config.toml
encoder_arch = "convnext"
model = "encoder-decoder audio transcriber"
dataset = "short read English sentences (LibriTTS-R)"
train_examples = 26041
gain_aug_db = 6
n_mels = 40
hop_length = 160
input = "log_mel"
spec_augment = true
win_length = 400
tokenizer = "word"
vocab_size = 5132
encoder_norm = "layernorm_no_bias"
encoder_activation = "gelu"
encoder_moe = "soft"
encoder_num_experts = 16
encoder_moe_every = 1
encoder_expert_mlp_ratio = 0.25
encoder_slots_per_expert = 2
encoder_shared_expert = false
encoder_subsampling = 4
encoder_layers = 6
encoder_width = 192
encoder_kernel_size = 7
fusion = "prefix"
decoder_width = 384
decoder_layers = 6
decoder_norm = "rmsnorm"
decoder_norm_position = "res_post"
decoder_activation = "geglu"
decoder_mlp_ratio = 3
decoder_head_dim = 48
decoder_fused_qkv = false
decoder_bias = "all"
decoder_qk_norm = false
decoder_parallel_block = false
decoder_dropout = 0.1
decoder_inner_norm = false
decoder_positions = "learned"
decoder_prefix_bidirectional = false
decoder_connector = "mlp"
decoder_tie_embeddings = false
optimizer = "soap"
beta2 = 0.99
lr = 0.0011
beta1 = 0.9
shampoo_beta = 0.99
eps = 1e-08
precondition_frequency = 32
max_precond_dim = 1024
one_sided = false
adamw_lr_other_params = 0.0021
grad_clip = 5.0
ema_decay = 0.99
steps = 24900
batch_size = 128
epochs = 122.4
lr_schedule = "constant"
warmup_steps = 1240
weight_decay = 0.06
adamw_weight_decay_other_params = 0
Rows from block 2 of the audio encoder of a small encoder-decoder audio transcriber, named by matrix and row number. Rows with one number within an expert belong to one neuron, the router's apart. Each number is 500 + 25 x the weight over its row's rms, rounded and kept within 0 to 999. All counts start at 0. Numbers have three digits each. After the name is the row's rms in percent of the matrix's.
Before each expert's rows are labels from the 100 clips, of 14976, where the router gives the expert most weight on average: "strongest on" is what is common among them; "loudest" is the band of the loudest frequency at the time of the peak. Only what is clearly more common there than usual is listed. The data: short read English sentences (LibriTTS-R). In brackets: how many of the 100.
# router: slot weights (encoder.blocks.2.mlp.router.weight, 32x192, trained with AdamW), inputs 0-95
# up: expert up (encoder.blocks.2.mlp.up, 16x48x192), inputs 0-95
# down: expert down (encoder.blocks.2.mlp.down, 16x192x48, transposed), outputs 0-95

# expert 5
strongest on: the word "was" (35); the word "a" (33)
loudest: 250 to 500 Hz (35)
router.10 108:498529499500473500482478507462483460467463541535528500527531489475454517493485493505476496523509501546465529532474528509557499512467467514498535496519508502517507466527522512520469483520520531462490525508486538486469496517517444458512485528558487465483505529509541525474503490534514511493
router.11 096:534500512475516529521514480485503522483474463505510541547532473486497527470490447499463489517487452524454529501497476535519477528497507484511517519521518528529488496533476475547488442522453461512517496490474519500517522485493474464521492497534510479508527536507506500441499531500519485556
up.0 098:461484515495522492497464518481520500510490507507521530513514485492538557507510505512501498453474511554480534393496495531534483497519495501496499486523512509489489465522499521495524511463477488475525481500517456489528503507522495523509512501493478537476480490504478448519503540507486487485
down.0 104:503495513500503497497520529506508494510547552483521476450563478479474511469481487465452538447479449499486469502424487526494498512542505517493469500468540492500485506500537489514492501492502524519488473500536488512508532520515530520476491529499474519500494490531528508510483461486476506456
up.1 102:495529532537473491486531473504525465509535477495494498535463493493526485467495504532490489513479539511480508563487512467497514478524510556464479477511472497494506519502540483536498533501562496431499518508517482517524467508475481483491493538537489473493525538486486500501455514499500520524
down.1 110:508526494499499556510494562512465538461499487493536471528485483547489529507500499510462474479503477514502420494461516544556515473508533494567506515490524497481510492533490501478502506491531506518515519521500508490455496490536445493485492501481510493540490475517496472482475487476514512532
up.2 099:485524495514503480527430495547494515527508569503526505499480515526522507510446483484488511459487434504473486506521542491497461521492500502515456513486491494472484455495480488462500476486539503501489565481518516462514467484510507492503512505498480483499445558483521517541508497512535468475
down.2 101:501449500484484509487504491481509443526541503492506514522489496476569530507477492452511499484504490540508497505515509529533514515458541497510519484471529503486519508510502522463507493467524529493501510472512475490475516532518480538523470485488477547480483435506526436495483501471505497508
up.3 106:487500458487471523489521511527453486510517490501518460464519503500508487500514490509497511510481483451526460512499507512502445530459529499529495533520503502489505486511496511489495508533498467457493516457512429513511550535443511505541514516542515495497436516508535503501498499464478491490
down.3 101:502525463494516511508511498467486493523485515526539463497487538501493448492510516492536512529524538500464490536522504454516501474496460505452496489529483531515476493527451486513491541474462501481507507503519539482548508462514489505463508517510508507468479460538541505469485470493519505490
up.4 102:493539497494507471458478478470508473497509500563466467545500534450492492554500499487505529528499536531516518501509549539522524499472552479519514492480488460500462462461487478501528476548522469483492514504520510538531479517530446468526512514501540466494472467483547488469459481508476488500
down.4 105:508507499478549490483530482456523510502511508551526499482492530508528500493484494540521499542517493520435435514527494493530504486537502511521510508506506525525495498505499479560479505461486519471535526505481517518524474474581468471506514525504484501469494491492519462487457516480507517539
up.5 093:505508514513468506515508487468502555504504479532494526458491472482491523488534488539519525467469539489495518522505552496521512479493510521486508509545504485455523482498523512511459526486471484545504481521534507505513477516498487409503512520518492493497491513563463493462465473504475505483
down.5 094:505493482459472489488476490468533474477495469498481519473523480555517508501535452488516545540497480492453489526472494524502543520502495505508478466491516508497515477459464528524528490526488468483454482520478509471518467481464503481466524500496469456504555487493505525490491533484560489514
up.6 102:506473448488516498503527501487482508513523484484540482532489462452501490502532520536513493521480499477480468509505517523517526500498500503461489457502532438524527478459471458478508466521482489460510510505527490501483485488497509513546512534513495553494529509549546517462509491534513541519
down.6 105:527481498532525501483520514487509494494510489519470506473485512519529494476512566507490490511455510553513474555503514475494501504486501520493506521502491495486551503462534489503523468507463458463468497514478478509495490466494516517482508550504498501505510533487494527437513517522489514482
up.7 093:544535463526511455506448513533472494515470517469464510530518482516480505474501539503462540511505533475520498512527486508476495507471509520553438483458523485529521578484538515503469493508474497469529526506532497503475535526502460524481503455512456539505519494535474469507503534477500498503
down.7 099:470476447493508541542481508455520538485530503490491485518480515541491465444484472490489511498495493511538505501491476529510432559503531482488457511500496513476502509480492515522529528521474449530508508478474500496486488485487492515514531523484512516466512503486481501526511501465490532518
up.8 106:492506507544472455550479512479463497497515515509519504463481501482467570532495481472496512523499516493505478513531518518495499511517498467468510467524488500517483512512528486515513503489490482491505502516524466521517485530530516469496548475469489458528497525447523518522435481518504459488
down.8 101:548511528472500477506512517520524478483521474492492441479495447525520487453516460509548485518538501504470439465488482507478532475492484471501518510467487483504503486484474482484491498506530500514483453508474511516483490527494478535481528481480495550494526483514526481486449485529526460496
up.9 103:473492520448512507493508473487514539468499537511490485464525530479516517502501494495509493524504525467521536520495496478521479487474496501485535506466522537467534462499483456495501504485449458457500497488547451499507521526491489486497516498493492521544524495458516486509499531469488502525
down.9 108:532476530516499533471543497464511487505469461519469502469515467475444497540491553475453509464459530452523476532511539517462502474517492539506498502509488499567499482503537501538465493504529472510524486484523511545502506475503479512506461521496491519454483524543542472478454498471489533496
up.10 095:482499479534523521495470505477497480498528462544499518586443522465479510518530485496493506480478493515547483504506508504534493497512470495495469479516469470570476479507500462537524452550449523503505482525461447544470488531493518514526494448491497486481514485500492477486514511511524516483
down.10 107:459463510490503515515533491436471471511503505529521486442494525517501457470491455452550490523549501547518525476509504477456540482536511445486485517473526507511502497508505496471524490522490484484525490520489496472483463481482501492515515474495518516443476547516464509508480504498477461447
up.11 096:502480512507511486473534526513530513500509519453476514496502485470501515513529486532527539481487457468533482502507501494505494487519528486478482526496507479470457494492522493503508503416478510504483497494506492506462466486558510494459516474464517528485438520490518500497510505502537512496
down.11 093:463459522507497481493473555521537504469487552472515501535503489514502491537534510534572482524503486471501496563523513516517503485503467489517507461492491521490481468466510476459476486457513476506468534542473469513490509516494488518545502491502521484471529521519515488520521520504485544479
up.12 096:543512508526514496500492491533503487495532496476508461522493501513540520500498473496474467504502485455493490530482526525527492483488529474475460549495494507504500499525545533503510509492480511524537521512496534486498501437490488541545490486482492532492415488465469549512553522503556490513
down.12 094:489491507521477524498518511498461528511514483518523488518533453485498517503491451518499502517511468514521483519516461464543479524513513504487539498520527531518464483436497504472487493531510479496530505470500512524502476475551493546527507507449533439470471492498506489501477476513510523479
up.13 099:525523493497473501457504508543464517504513493482489506493525494524466504474475507536532472462513521535483483468527513491513474519492511481477504507489492492536503501535508536544513516507482490528501470542554463442495447509517508522456452484526471466491492529479504532518458515465485511520
down.13 102:513530477518505484500513540519519510500539514506466504488521549514506471537496526497518470495571510537509488443465508473444479489521469495461507484489486499479477487462491509478543499474497518553492506494536507479465487543487437464488532497493514470481525538555511544530497496520493510479
up.14 108:516502524463536456530473504480475464500492482456450544499529476474502504491515513546473476474482522443510524512479503513487468467501545508547546480520496457476483511543467499492463505465514518499491476550459517491492498537516457498458528504479492490497502513515495492512510492483502529495
down.14 111:514512461430544500528434493481520467535468531522494502487488485485524522483494528458478461497494478479523495500476495465519533502495464574502451493473487518496510505497507493511496499451555495495505514457506542508509489518528505516490471491467515452475522502523477489483529479486507496471
up.15 101:516505471503490515504467507498514472505503483474504519470481496482508523502538495487529465480471457482508500517502528517504516455497489483454491531526537513480555503534501526519504492523481523476517469467518493479471464471512522488461469466503529504481497477457509543488475535505502532484
down.15 091:539495503445508486492500478524522491503520464533485546494528513503512512493476469547525460534500488520477567538500493508465482541479512503454518547493503487524513480442466482443492504485523494451495490477484507487495528443482531485509441510483545516529496501475483531518513503491503525491
up.16 107:542490463496545499472506502512513488520523455519526490471472520494527519467535496489514526492451501486505459497508503475464516457512508488487463483475461468450475475532476495456486514483502489544487460511492494524502480487518502522507508496478509499542478471486480543545561548503503505510
down.16 120:477456487504476500507496481511498510509497522528554507506492472524527526543523495504523473450446533523432457488478462509513511508492484500515506518522490477500491482501532515515518505497495469502485504563523493484466483474509459513486525519534492483532517512463484477471510539474482492496
up.17 103:531539548487475494488501510503514503479541511477467501497487512495461506460524480504470487539510496476492524475503495496526493470570536478470486551519488514499492494517508476507508528477488484490500497549448525503515507496501530493488542508486499522521531502500509496490468494524507452517
down.17 090:501519494521525504532446494505485523478454455481520512513474482481505512492479467473474547471499489478530555481516518483459480513491465496502500478489493487549522513486451497532537495530517488491471485485480493493557444495484508529503461499475533503511505513546485506472511509495527471457
up.18 097:472500562513539503460523524489480493496486498490486537431522537470491464502501506501526532509497490455536517468556503481503499516481486457501496483480475501571485515495476459505476549529496529482476495507507446468465509512541525457489532464519499537541483477526511519515530472502491503544
down.18 093:481529517514490470465471529445482557492491460489519515499473438507514506492527509487490530508482551538463508535523462485506477514507499445500502551472514521492497502491471494534518470500445509518500454527493522498469512479528479501526490503474457488473456571541483527498473446517517473525
up.19 104:496493536529518465485528482486510496503527536479514488496525501493502540504492507499440488528494485535542514511501447497469506541490509472473459463480495435480504450514522485481520498540491485516527488466459482500515572483506487488462479500487453482494544479529531468467498544519504524517
down.19 096:480500478505455546501500472519519491518474522528453497505488495506470558478499470497479504470475468493548483516467463507476523499477532495513518505495524486516459549492476497503502479529494532521490469516488487521498572510549464511443530493459489503509461531464477481498463492511487506473

# expert 6
strongest on: the word "and" (26)
loudest: 500 to 1000 Hz (26)
router.12 099:512545505504520546512481457509452505484477482557493493521528508466518510493492476479472470500451499492449470490538507536520528525466535503476504536549526526491524482526461497484503444490469487486476503505473504468485501482512496484502533541539536518505515521529481520461462526493511482529
router.13 091:520496488549517517515494486497479487480532501529496474505474484520539519478487451443510508508472526496457508455508536496526527514462513520489498491537537495516527516545497500527461519476511502480485514496466507529518504524487513539478491526523504552526555531531475488509492538487496490519
up.0 106:523503500450528483496458481521484519506479535511479508529506527523455508486485508498488525557564490505533496475479531492480477478512534498483546557443513537538550528502510498525476444508494511490483522496476508503512545500496542492517526467534531504463517530488515476520525494507502509509
down.0 104:466540508518480514515482468511510472540479515441531520449489481494491558495456495520503459522486536508491496530503490490469510550523467529473493510509483510489509528512486533480447474494485503442539466515478490527539475557476514465510488501481524482444515511505512506510483491502532511503
up.1 096:485505510498471485515516498539505515469487530500478521531532470489481496477526484480481495524493473460535522509478507507489511510510466512509512439530521466474467480523510458508488515436486480519506532471512494532505536501521477461458479484524529523514546543503517478486469462548498571454
down.1 097:507497444488496530497544502507477527459484466496478512529557490476488519548490507517519533456522503563530483496510458536529469486496515498457470494555467500518502483515539496520484487443525539502519528498506485494492475497496466520475512485498536479492515491505480475532507508531500518528
up.2 101:484528560501470527546473501533534473548499518490468552494489543463558502498514502447518459497502470513490483529458487519517505494495497568536499528507503506514537510489548515514519507522459493510504497515522499504468513550503501475490496511527489486500496493541538512489573482543512515503
down.2 104:520484521519465490487511476465509506508543485493506505479522468518494458518483487507488524520504453498479508507467519530457533526555474494527510504488504510491502498520502474460542539537517511492519472487473498449486522522461514522517515501474466482492563494454479516530527491504525554481
up.3 088:495465541512523524514459469468511481546517488479479491483462464433503524536498515482498522479517486485485522472508480454469481483511478522499513474484514458526471504480521469457500515530511502535526453462498489531506526511492449496501470416490517487499512510560478503578507484498527494506
down.3 098:484497503456527544512478504533527524509474507504470505504514531514461491448510495504533488513460472525486476502506502496503500521549494493485480465482488501475455513552517495498509519516462511491508459492500500478470471452449509508492494549470479519533498483469499524464507454475518521475
up.4 099:493500485490529526512502529500511523482531465487509466487518479496514478489557475462485497504509528469471503517509454447483452481517489519494532515465503475506493466500515486523505472509480488508505514510511451517506502494501499487534554477511474505496533506516490466507509539498493538520
down.4 103:495521485437520515520513503515492525498511525532492519500473530473490521494490522482494503523529494525485483500466520501511465499482543506459482484510500492512455538465465514509505472475489472484521472465549486479545494492522549539474513511498453485479479483493539517518542502430527484497
up.5 101:512492496464509465560504476488504522479477484561467498554507480520482453525515518477501450500464504489440497524502526473490496520483517529513517500462474501504450494507488479510453480510513506460501487510505476498486482526496510473483493559481516453491496472526504507508531526455517525514
down.5 098:506533483519478526502500535498500488536462505461522511493521473509509534483496537530490476506489492473474503533476471497508527525503500479496536518519547479477534538488474468515499420507490504460515532477459472517457484488511483475490504469511508528495518519546515524502538494493521493535
up.6 103:513471520507489465525527495484508494471482530483476498481515506497476476470524486493482496491502499477492467507451480532486461508470480505497474518535529493499518521499522528479514523505536482491517510471542470501477491478478533559533512504530490490475455507491570524500501494566497484517
down.6 095:480540509484486541499509483512524513521484532468467498491542482545499470534548496544515536518490515498516522472491567545494519524526482479512488559475534469468515488527496484516478507509527466506432486481504498459534504487524496560471473486466505497495516480509473506516489473537510543489
up.7 109:499491484480465493500529581482458486481538530514481499480506501523508538497510501484512514577498520492450528496514483510486500506501479479459489483489465499480505469532513573515508527525535505493503532520489507489485489533510565441479509477516531477535450455500534521508492509534573458502
down.7 102:516506521490496472528500463479508539473497501480493505509498498515518505520485468480453508485533530503478487520500523544489519454489487502489486538470480483475510503496458487522528529456506490459479505478527493497504537489501472488468537488490521523534491541538446490455475491513485498466
up.8 095:529472490483570459500507522486544472495555488464491459514508495478509473516482502470477495518486468464473467525483503466531472488571490539527524524452504496501524498514538490491483465494476477514494495523531482534495494513491439498489497500524496508510497470528486496494520486510502482505
down.8 097:519493482543525466495527504484514519508503549505497503537509465472502484478514516483534488492505467484469459472464481505489543526516510554465468484492501487465507512484479567529513444493491489465476488441490485495511525520484503567501485491485513515512460507485476499474500509423513494492
up.9 098:521547490471499516501542501534486517507565473480493480526504479461512479501486533492482484501491499520519477501455472555515475496501471496489461525491492486500473545500492483504473530492534514528519491540510485490557511503478498536453456479524521490488518489496485537466520495510504502543
down.9 104:452490508478502495460528483483513467460509491487490531487468500464464520478513476517473563530505509498498470488503523529524534481483522502571513475519532491537518449521480480493486479492499505525457480505499495538515502470478540533461527498497507483495453525447516485530471451486524506496
up.10 095:497528479480495494469528525524503517509535517513513507515498521493551495481514551400466491470494462536540526496514500503542500480469510486491523519492468528465551491502531469515457532500482521521488533566501504505505521504526527442508477529514486457489503465482503471466490481497496503474
down.10 102:520511504535508528488492483488478527512468519457513489519501480476513516510520508490469527511518499502501463477489492499500492516499517509517459445471514535541502506473517488508541575470471515542517508507505500539510508515502508514552469497499491502546469479512471455569516488527517444488
up.11 097:480518529541477541510480505503536473478503475475487484529479469479473512492501451558547512529500509523529543527535481501495522520536488500485553483487467511458523516502506531503504481494520498463534535481493485469505468482502535508469511513532489478557500481529509514539488490512536544522
down.11 098:492508452522483551517496480463511521499516463507475500503514456485472548465499485506513559495522486526450536471512529519497488507458454491496482525480522492491518480474487472485516510520493582466521504456510496479497477495536541470496528493450460496464486525515500487481476532504509515468
up.12 105:520498514528493485503520461481546491494511520479497492477512468505478523492503532504491531506475505498512554493471513434457500498487517493476499464554510512487469522500557511481484501499523493495470490474489463478487472473498461522514511476499523490522497527517542526499520465484535481519
down.12 096:490509488468518478491484492529513482506514496536477451464507495505474521465525476500511467487515497536525500525458511520536491475522464489541530491532488499442491479527502505526473516448526496464485509499500508492478475470475491469501500529494468475475513462508561459451483492512510490496
up.13 090:501536520471453500467475497491518481456521519546466442469430480478501509554518510548490470517561475479513520508489469509510494479482436512528494495519478508483497511535498528522487493516460473511483512484539535480464539515485463508556531445514490491490538504505450544491505516460523480500
down.13 090:498495519529464527534499508525485541537501480457503533529470556491472509514545470483508494484558483558476494536464528476511497488529503510490500568471521488477495496493535496504554504519511508456510501496491463515486539478497502474526479521436446470525464540484501487528498484487488496487
up.14 095:509516486439488514486482498526485524540540540473484486474523501473488559457544518466520455493491493481500475495493512526531512481495513543474515484486486509586487525494459521467511464510512526536482508526418528492503557512460477497469486496488478497499489529467467501515509532490509498503
down.14 089:511490500534510468488452521485473490474465527496470499463490485475526487533531507499448540519452528499502487504524508512480458501514469469475508461477503494503470504502526519503556498479503486486498474496465505490472529463485528532503487475541474451498510520493490545476506465520515497531
up.15 103:495509508544490475515505478466466494518501505531455530476527502529486522518531505561496472454507524515500486526493504498508530532523536525479500507507496474515469509507521521528469452478534514473523530512484459484486496520515522499472491515507510468511512514472490505478469514487522503483
down.15 099:491508524477471493516493519522480481518517485489466511475517468472569515525472477492471497474508500492530494489474525460496523485496500494528524531488515521473495541464482537479481459468483538484544518529480467456473459512505523440515484495496504517509484471508499525490481476519485486486
up.16 094:540494512520466521500459505505471495516518521505497510514482504483449469482514482483462491530503525517516511450512493438503427501500515460473528487478487555514513445499491468460471458548465510523485499492481482475510494461502502481515477470484564521511482514503517477500495516507496515514
down.16 098:482526495467523492546475492476498508470500510507500508512484520514540470518485554469517512468493504512498502510518522500447542512550537485487505469533512487500495493506542488527491480489509514505522455519573454518524479512441496515521515481487476522451559489495544476551499493535505494486
up.17 109:536524490459487497529492493509511506500495496472472498501520501461507494500527509531488460491426476534471516507493493464494513472500502509517525472500485510520484505522495498530508592483467540484520524486506507535479494523505477469491496525477531495504546499501516520475512484457515457493
down.17 098:524498534440484457526514542473483516476474476521444541532546499468506521476535491532467477432490461531471490537500476487539514515522471471517510490485515500535489466542511522474535480499477493499496475471489478517498529531482505482494530509485525536509485515498470494521506536493531527500
up.18 092:515512500473508501477500479520522507521479491534479512506550497484498515521443504485469501519512500520473503493518477490531488516488456514468481518491468502469530497466514519484520481515487516536576535520515508473491470485471495497542514473522494480511483489497496507489508495503557514451
down.18 096:519490488505489486527508544495519530487447490506493483529489473503502469496516535494463513502523486497514508459489486521491520498480507500466509511478484481513514481488480525509539568474463497526462485498443486477495516485507484469485558465454518525473482468455441514509527466500513484538
up.19 091:504500522483479450544480463486510531510517490524484466470490532514515504501516469492524480527499561525536491522500473511512528544456481521466509499499504494497527511498463460463554490496544487461504505524495546531483493497517499515506480503524505500507478484501518517446468517496487501492
down.19 093:491490463511490489468528542495514537448479498488508489531487493502549485488522497544495486529458490475517493483501487521495447460531497496515502525503477498519527525523514449522504487506452496509494526510517516507525519477536489500538491536532500490538494511519518485502503499483525454494

# expert 15
strongest on: voice: male (72)
loudest: 250 to 500 Hz (38)
router.30 105:491512520495501483485529496488511525471501476478444492510487492452506513470529500482494485492486492464512485480520509514541502477508466524507471480450552485522493488529464478501456500524465474517485507520534491491519453512462471457511481503511462480518553528516523477521516479539547499490
router.31 099:509510485510510485472495501523506528467489453462482458533488471485445550498483445472478505486517442490466487472533522483492490497532479490512495511514512503512508497509478478524484485527543490517517497483487533463499456486476476456524458524506486463539494537519509493480512509514511512492
up.0 110:500499536513475524534501503493498506467507503483481569535511481534496505443482530478522518557473496434513516536476586484520505476513512493522468487467491477467520448517492448503474463532537527489513486465478482487501469485512483495468497487498522518479441470523515473460507470520521486514
down.0 111:545456530498531493496513540488467493506485499481443515512536516506521455534525555518507523510437511514522538518527490497507528513511473510462509493491514497487529497463473509537488478461518513489507521529495507511514512509476525538511489538466457483512526550501518476513503519500512482457
up.1 107:472457467528470510464497490494478498506534484481479445472431508496513487537507526468506493516547517492480479486460483484479475453504499473465464472496449473473544537482475472520493447517534481512497509480480488485521507521485469533503510463501479490467501481536494538530517509511509568530
down.1 103:483508448532532499533480558469492489472510479491478485495486475483523509488479509520522465531496516496505516507514498456491486477515537458519502534510520474530519517478506471489457487504500401534526478489498495478476510495522486518513540476492480491485497489509470494488535517543501519499
up.2 105:543488530497522500527484522548536470483463516479490469519514477499549542488471508479488525488531505524445493485507479552501498539470486535502517562490501546484508528547499507497505501499492502477455488540469545491485518524533510481535494525456519450535497532484521505553537511509494492548
down.2 098:493513498531497527523490470486508530482487547498546528510491531479510505490504510506517462508498498500469528460458522559524493466490496517481464484474530517476511515456500477509512531525480487511529485491470512522496514521451434489510471486474525481503505472492490497520469479481461516514
up.3 094:507486531509502505524532505515487481486499515565511487473464497497477494537475471504528553494474538501474525481519509496496479483516444482514516511541490516468495477491552485552483496464491488484514514505513489512464514497488483499462500517514447554514501500532504497491549477512453480462
down.3 091:476478497503469545455485549518525494468526498515552493455488522506478553464520475467480497478505534491477485501539540481523478517507516504497477479484486473534504482524506522554501527485488534491498475500532495475522519497485527451514519471503479512505539463541481482511497503509516555495
up.4 096:473517502533498499488525514469489498503511491507489510509550506495457520495508498516505516524501520533477514562481491506495437495529508505458529487484503521489496432489476488472533450507502477506471499458506512514532473532443507470466492503519496513497499519471519497503455484495542496496
down.4 097:500503521536511498439468504528491516498491500470529516515505503514521478467512545509504546512487489494511532540493486456519553460523519496519528546495505486529475496541524519535530518476526520485496502556499506517491465492496496523516492530448487461547469468487532480515502526513470497540
up.5 100:483519505520445518522524491515490477483487463522509452515496471540512461504484476471490526463481470528490456503535478512498495493502493495491544549465511455486484495518528518521482519522484477474542515537516505452491487473459489512467493507485470509487478488490513477568510490477478455467
down.5 096:515494545501461496532482456505477483467513494513529475448497463473504531536530487503513489527510447537466489503499497492527492524540510474447527420508525476527466507484491517512509512511479520517455513455491485510465509508512502496492524544469497505497503538481474524508482500507470493512
up.6 091:493469534469520482532550530509521480521480472503468471516491494501542500516441461463459503496516523527485461489516534484532527514522485520493475534448528495461514516491511530513524472502444491527506461484493487484484510481503517484500513521501529547510436471471467486481503484494509515539
down.6 096:449520489523525511498520553498482489463501479487505520504516505482525502516479465523505475469505479487470499489472490523562517491495512497476501520523499502504492506501458489458520524522502522493505502466544450489494522490482496482528479488494518503526490513475465417498533492491464495460
up.7 091:493498454506519489519481478489518509535521518538527500481526487491501466461544529515496496502516507469464487492534481478479491436519496519489503531491448497516543522505498550550531488501504527521448490448530518495500538439535494485466481507466509475500492502464488469502477488512497499553
down.7 102:506485454423530485514486479494501527500501437499526508475511489526516479506476512485504531499537506526467455500526496502513544502506534514469532530513483487488470535508513498510523522520495507547480528481506456506536479507513526476526492474525505447503522508525474512492518516493492500517
up.8 107:502497525499535519520496502475466502517488479491514522514510497503569488482492465507500466469471468540477532479482460485491456472529461553552515487499507527520479502542480522535516525509575476479521507460443510496524489507499543468486518487494497481497467514518507506486486519529507502466
down.8 102:494542481489482487483509528496505449483493543531491494527493502499502506516495510497488521488514464547489489495517505518460514485488506500474529486510482497447503552516495484494545557507489519509497530457493505487537511484499527504479542500496533529483548523512492429449520520487485451517
up.9 099:529507459498502490436482458498500493487514533510507502505510499521475522472488488475497490466498481509506512516519514479518544540524473473503504501477495444513551550505487476498460456484476499528495512532457492461526463506476485547506511416495502511521530488513480508545475500522519465519
down.9 099:467475495542489479508414458512497514466496464512492484458513462521470522481490509486518508491476511501537522503478512507503531500495507486528411497498463501486500505504527488487496471472508486478506486487493522521487500520488545521548458505533483474493460492493507511514499498531471518478
up.10 099:509478484509483529460493505499457482498448539488515473479474539464510516464518476510522537518506478516487508436500522530522521514523502472508489471486442479455539477528523518516493493511456514497501556531503518489510514502508467487463501499488473535522497509535496460520526513500500484484
down.10 103:460447513573443476476501483498503500493516484507513520528489515464494495480476430444478512485536493494484539478499516512474528505504479511489511490475537480529525463496506516497529494478478491498512479523518497530478503498512505493504544520519496519449532474461495510481509530526511491508
up.11 104:480531514515475537492449490475514508491502483485514498540496492482493553489518544473517490509509497491513528534487445500463461483558503507485480497498515462500485453532506500470506472510489524526534522458464476498545496562555461460510535518482456473531484479514495510537492506467505513497
down.11 096:535461507508496487462519520477482459499479516506572466478475483475520463512513528493543461508465443508520518474499501502517479471495466496492514509523477487507477512504500532530514500461505520541497499525490505492510474500494466502530531475525499447485537502508477474466506499501560522525
up.12 102:487501466493496516443502530473532483444486496501496485460502494522513497454510521520524518504458549496517504511526492527471500496507450525496493435504495499535448512497498514509501524526465506481516532506565479518461550481493503502489480507534539487479516533508482510500493530477471504522
down.12 098:524519475509476516477507430488491543433480495509519526518493434440483475533509542532481479489461517512511509510490519479490524503531486495456505574483534490519494503515472500518494513480487500514541504533478499459505516521475528498512503486496505528468497440509483498532534459490497526505
up.13 101:506538492520491547484512504483487503500478468475524508460494504473461546484548504543487491483458510525538528489534489499500525496496501524453482507454463529484493512534502519487490516495505494500455474471532484517496552523498489495490487482519492462523519492505484515518476544466530537522
down.13 094:531491501495511517491520543502475454476515492461527517461487473477520529475500492485494519500508466497510525515492520496491494479498522462458479515491482526527483469479525495467444479491510528511500502530485508522513472516535487510479487484512507486467538453468463505445474487539536490470
up.14 097:507491443484552529517488561528461482557482452457514494448499487531483523487517485485473503511478500506491501516527498492499509521469513487445496507519448488501508468512517469455470506475490542455501505479507477499469530507495505488486518480542518526509538488465498533471495494484518528469
down.14 091:480492502516538496481447515531462482511508530511476445545502468544500471489497493476496523505540491512490534524475556501493472511506521485534526501460495470537520512494465514536493468480476538496496423564520501492510496510456506500495515518494460504471481496489523453496481499547460471521
up.15 105:461521502511449463432490501539495509528537491510450492496495453506486487496523544511492478498507513544501496476496514510510468507530497466489443454521525440477473480518499485473491490495492534487502478536518499459503449517465487484470521522517480532506526482516478512531491518535521551507
down.15 109:503507518551464482473518457506497476476519481497521515492494482489479514439505521457494469546468501515506500504486495509538467513497475494520442496467511471518498466490545517479551483468532480472491505477492489500543518476471486531506470518483501492495504508513541516524485470510456489471
up.16 087:518496514488477443529476528522499472502519492499535504411500484455549466506525508533526513505533496496490510470582561523487524500502508504479468515487485497504525491499511501493503483461526490494466493482470512482479500490531471507563536498504509496493503499513475479506496489496510512493
down.16 092:516515488520529480507511503485510551499478499471461538514478497527460505464499477541474492461563509515504517473523475505486443518481529437471493491479475490547482486514515468465494506557524526508493500492504536488497486493486473476456508513547453509485510466516500520466491493501468488509
up.17 109:497515454485552486486502461474477484446499473486486456506511490494502486512463505482496474537523518495512481475468481501478508418508505546456481574510501537507516489501491473474495498550517497450510481489478456470479466515546495501499509481487502506479500531505521523505470496503517460546
down.17 104:502512499506503462544485492499517543509474533499461509435478466496501495506494501492514497505510496521502519489504510511497551441540545542480514547504483521450512488492518458506474518468527451511508517495518514488515493472547546522510499509545530507475475502486505492519497478490520516510
up.18 104:478529435484485518523474480488507470486493535493472519492514527556498483506475526528518478509516499487438469473499492511485529514492498516515450494472494491509482522502400496512506528545504458491529486500531498510490483475477472519499536489472498514454504503524523481560495503524533544512
down.18 102:498472444536499470561502485478480547509463489453490502493510510507461512507522505519468474512453509475514499510494479488471463539523461490530482535482529486491466520456504499487514480503477471496484518506525502484489497508550519545507504548547515521481505490457474497502514536508524493522
up.19 087:491475475535459493537506487529505512495461508526521470487493494483480514522488493505486440474514507528435471495508514479504550489473475471465491533483493511528562502477503513554499489500561474482524562546511523530473534501522501513506486484490488508526499470516513503517469485518503473496
down.19 093:475518498513499508521510489506532488495535497484503476494541513445492531546493485551494541478491537525466508473514498565531539516506468486452509509497497442471515500518496482478460532516469511508527521450506509496511507463515538476516494503481509501493493540534519527521488502496488482491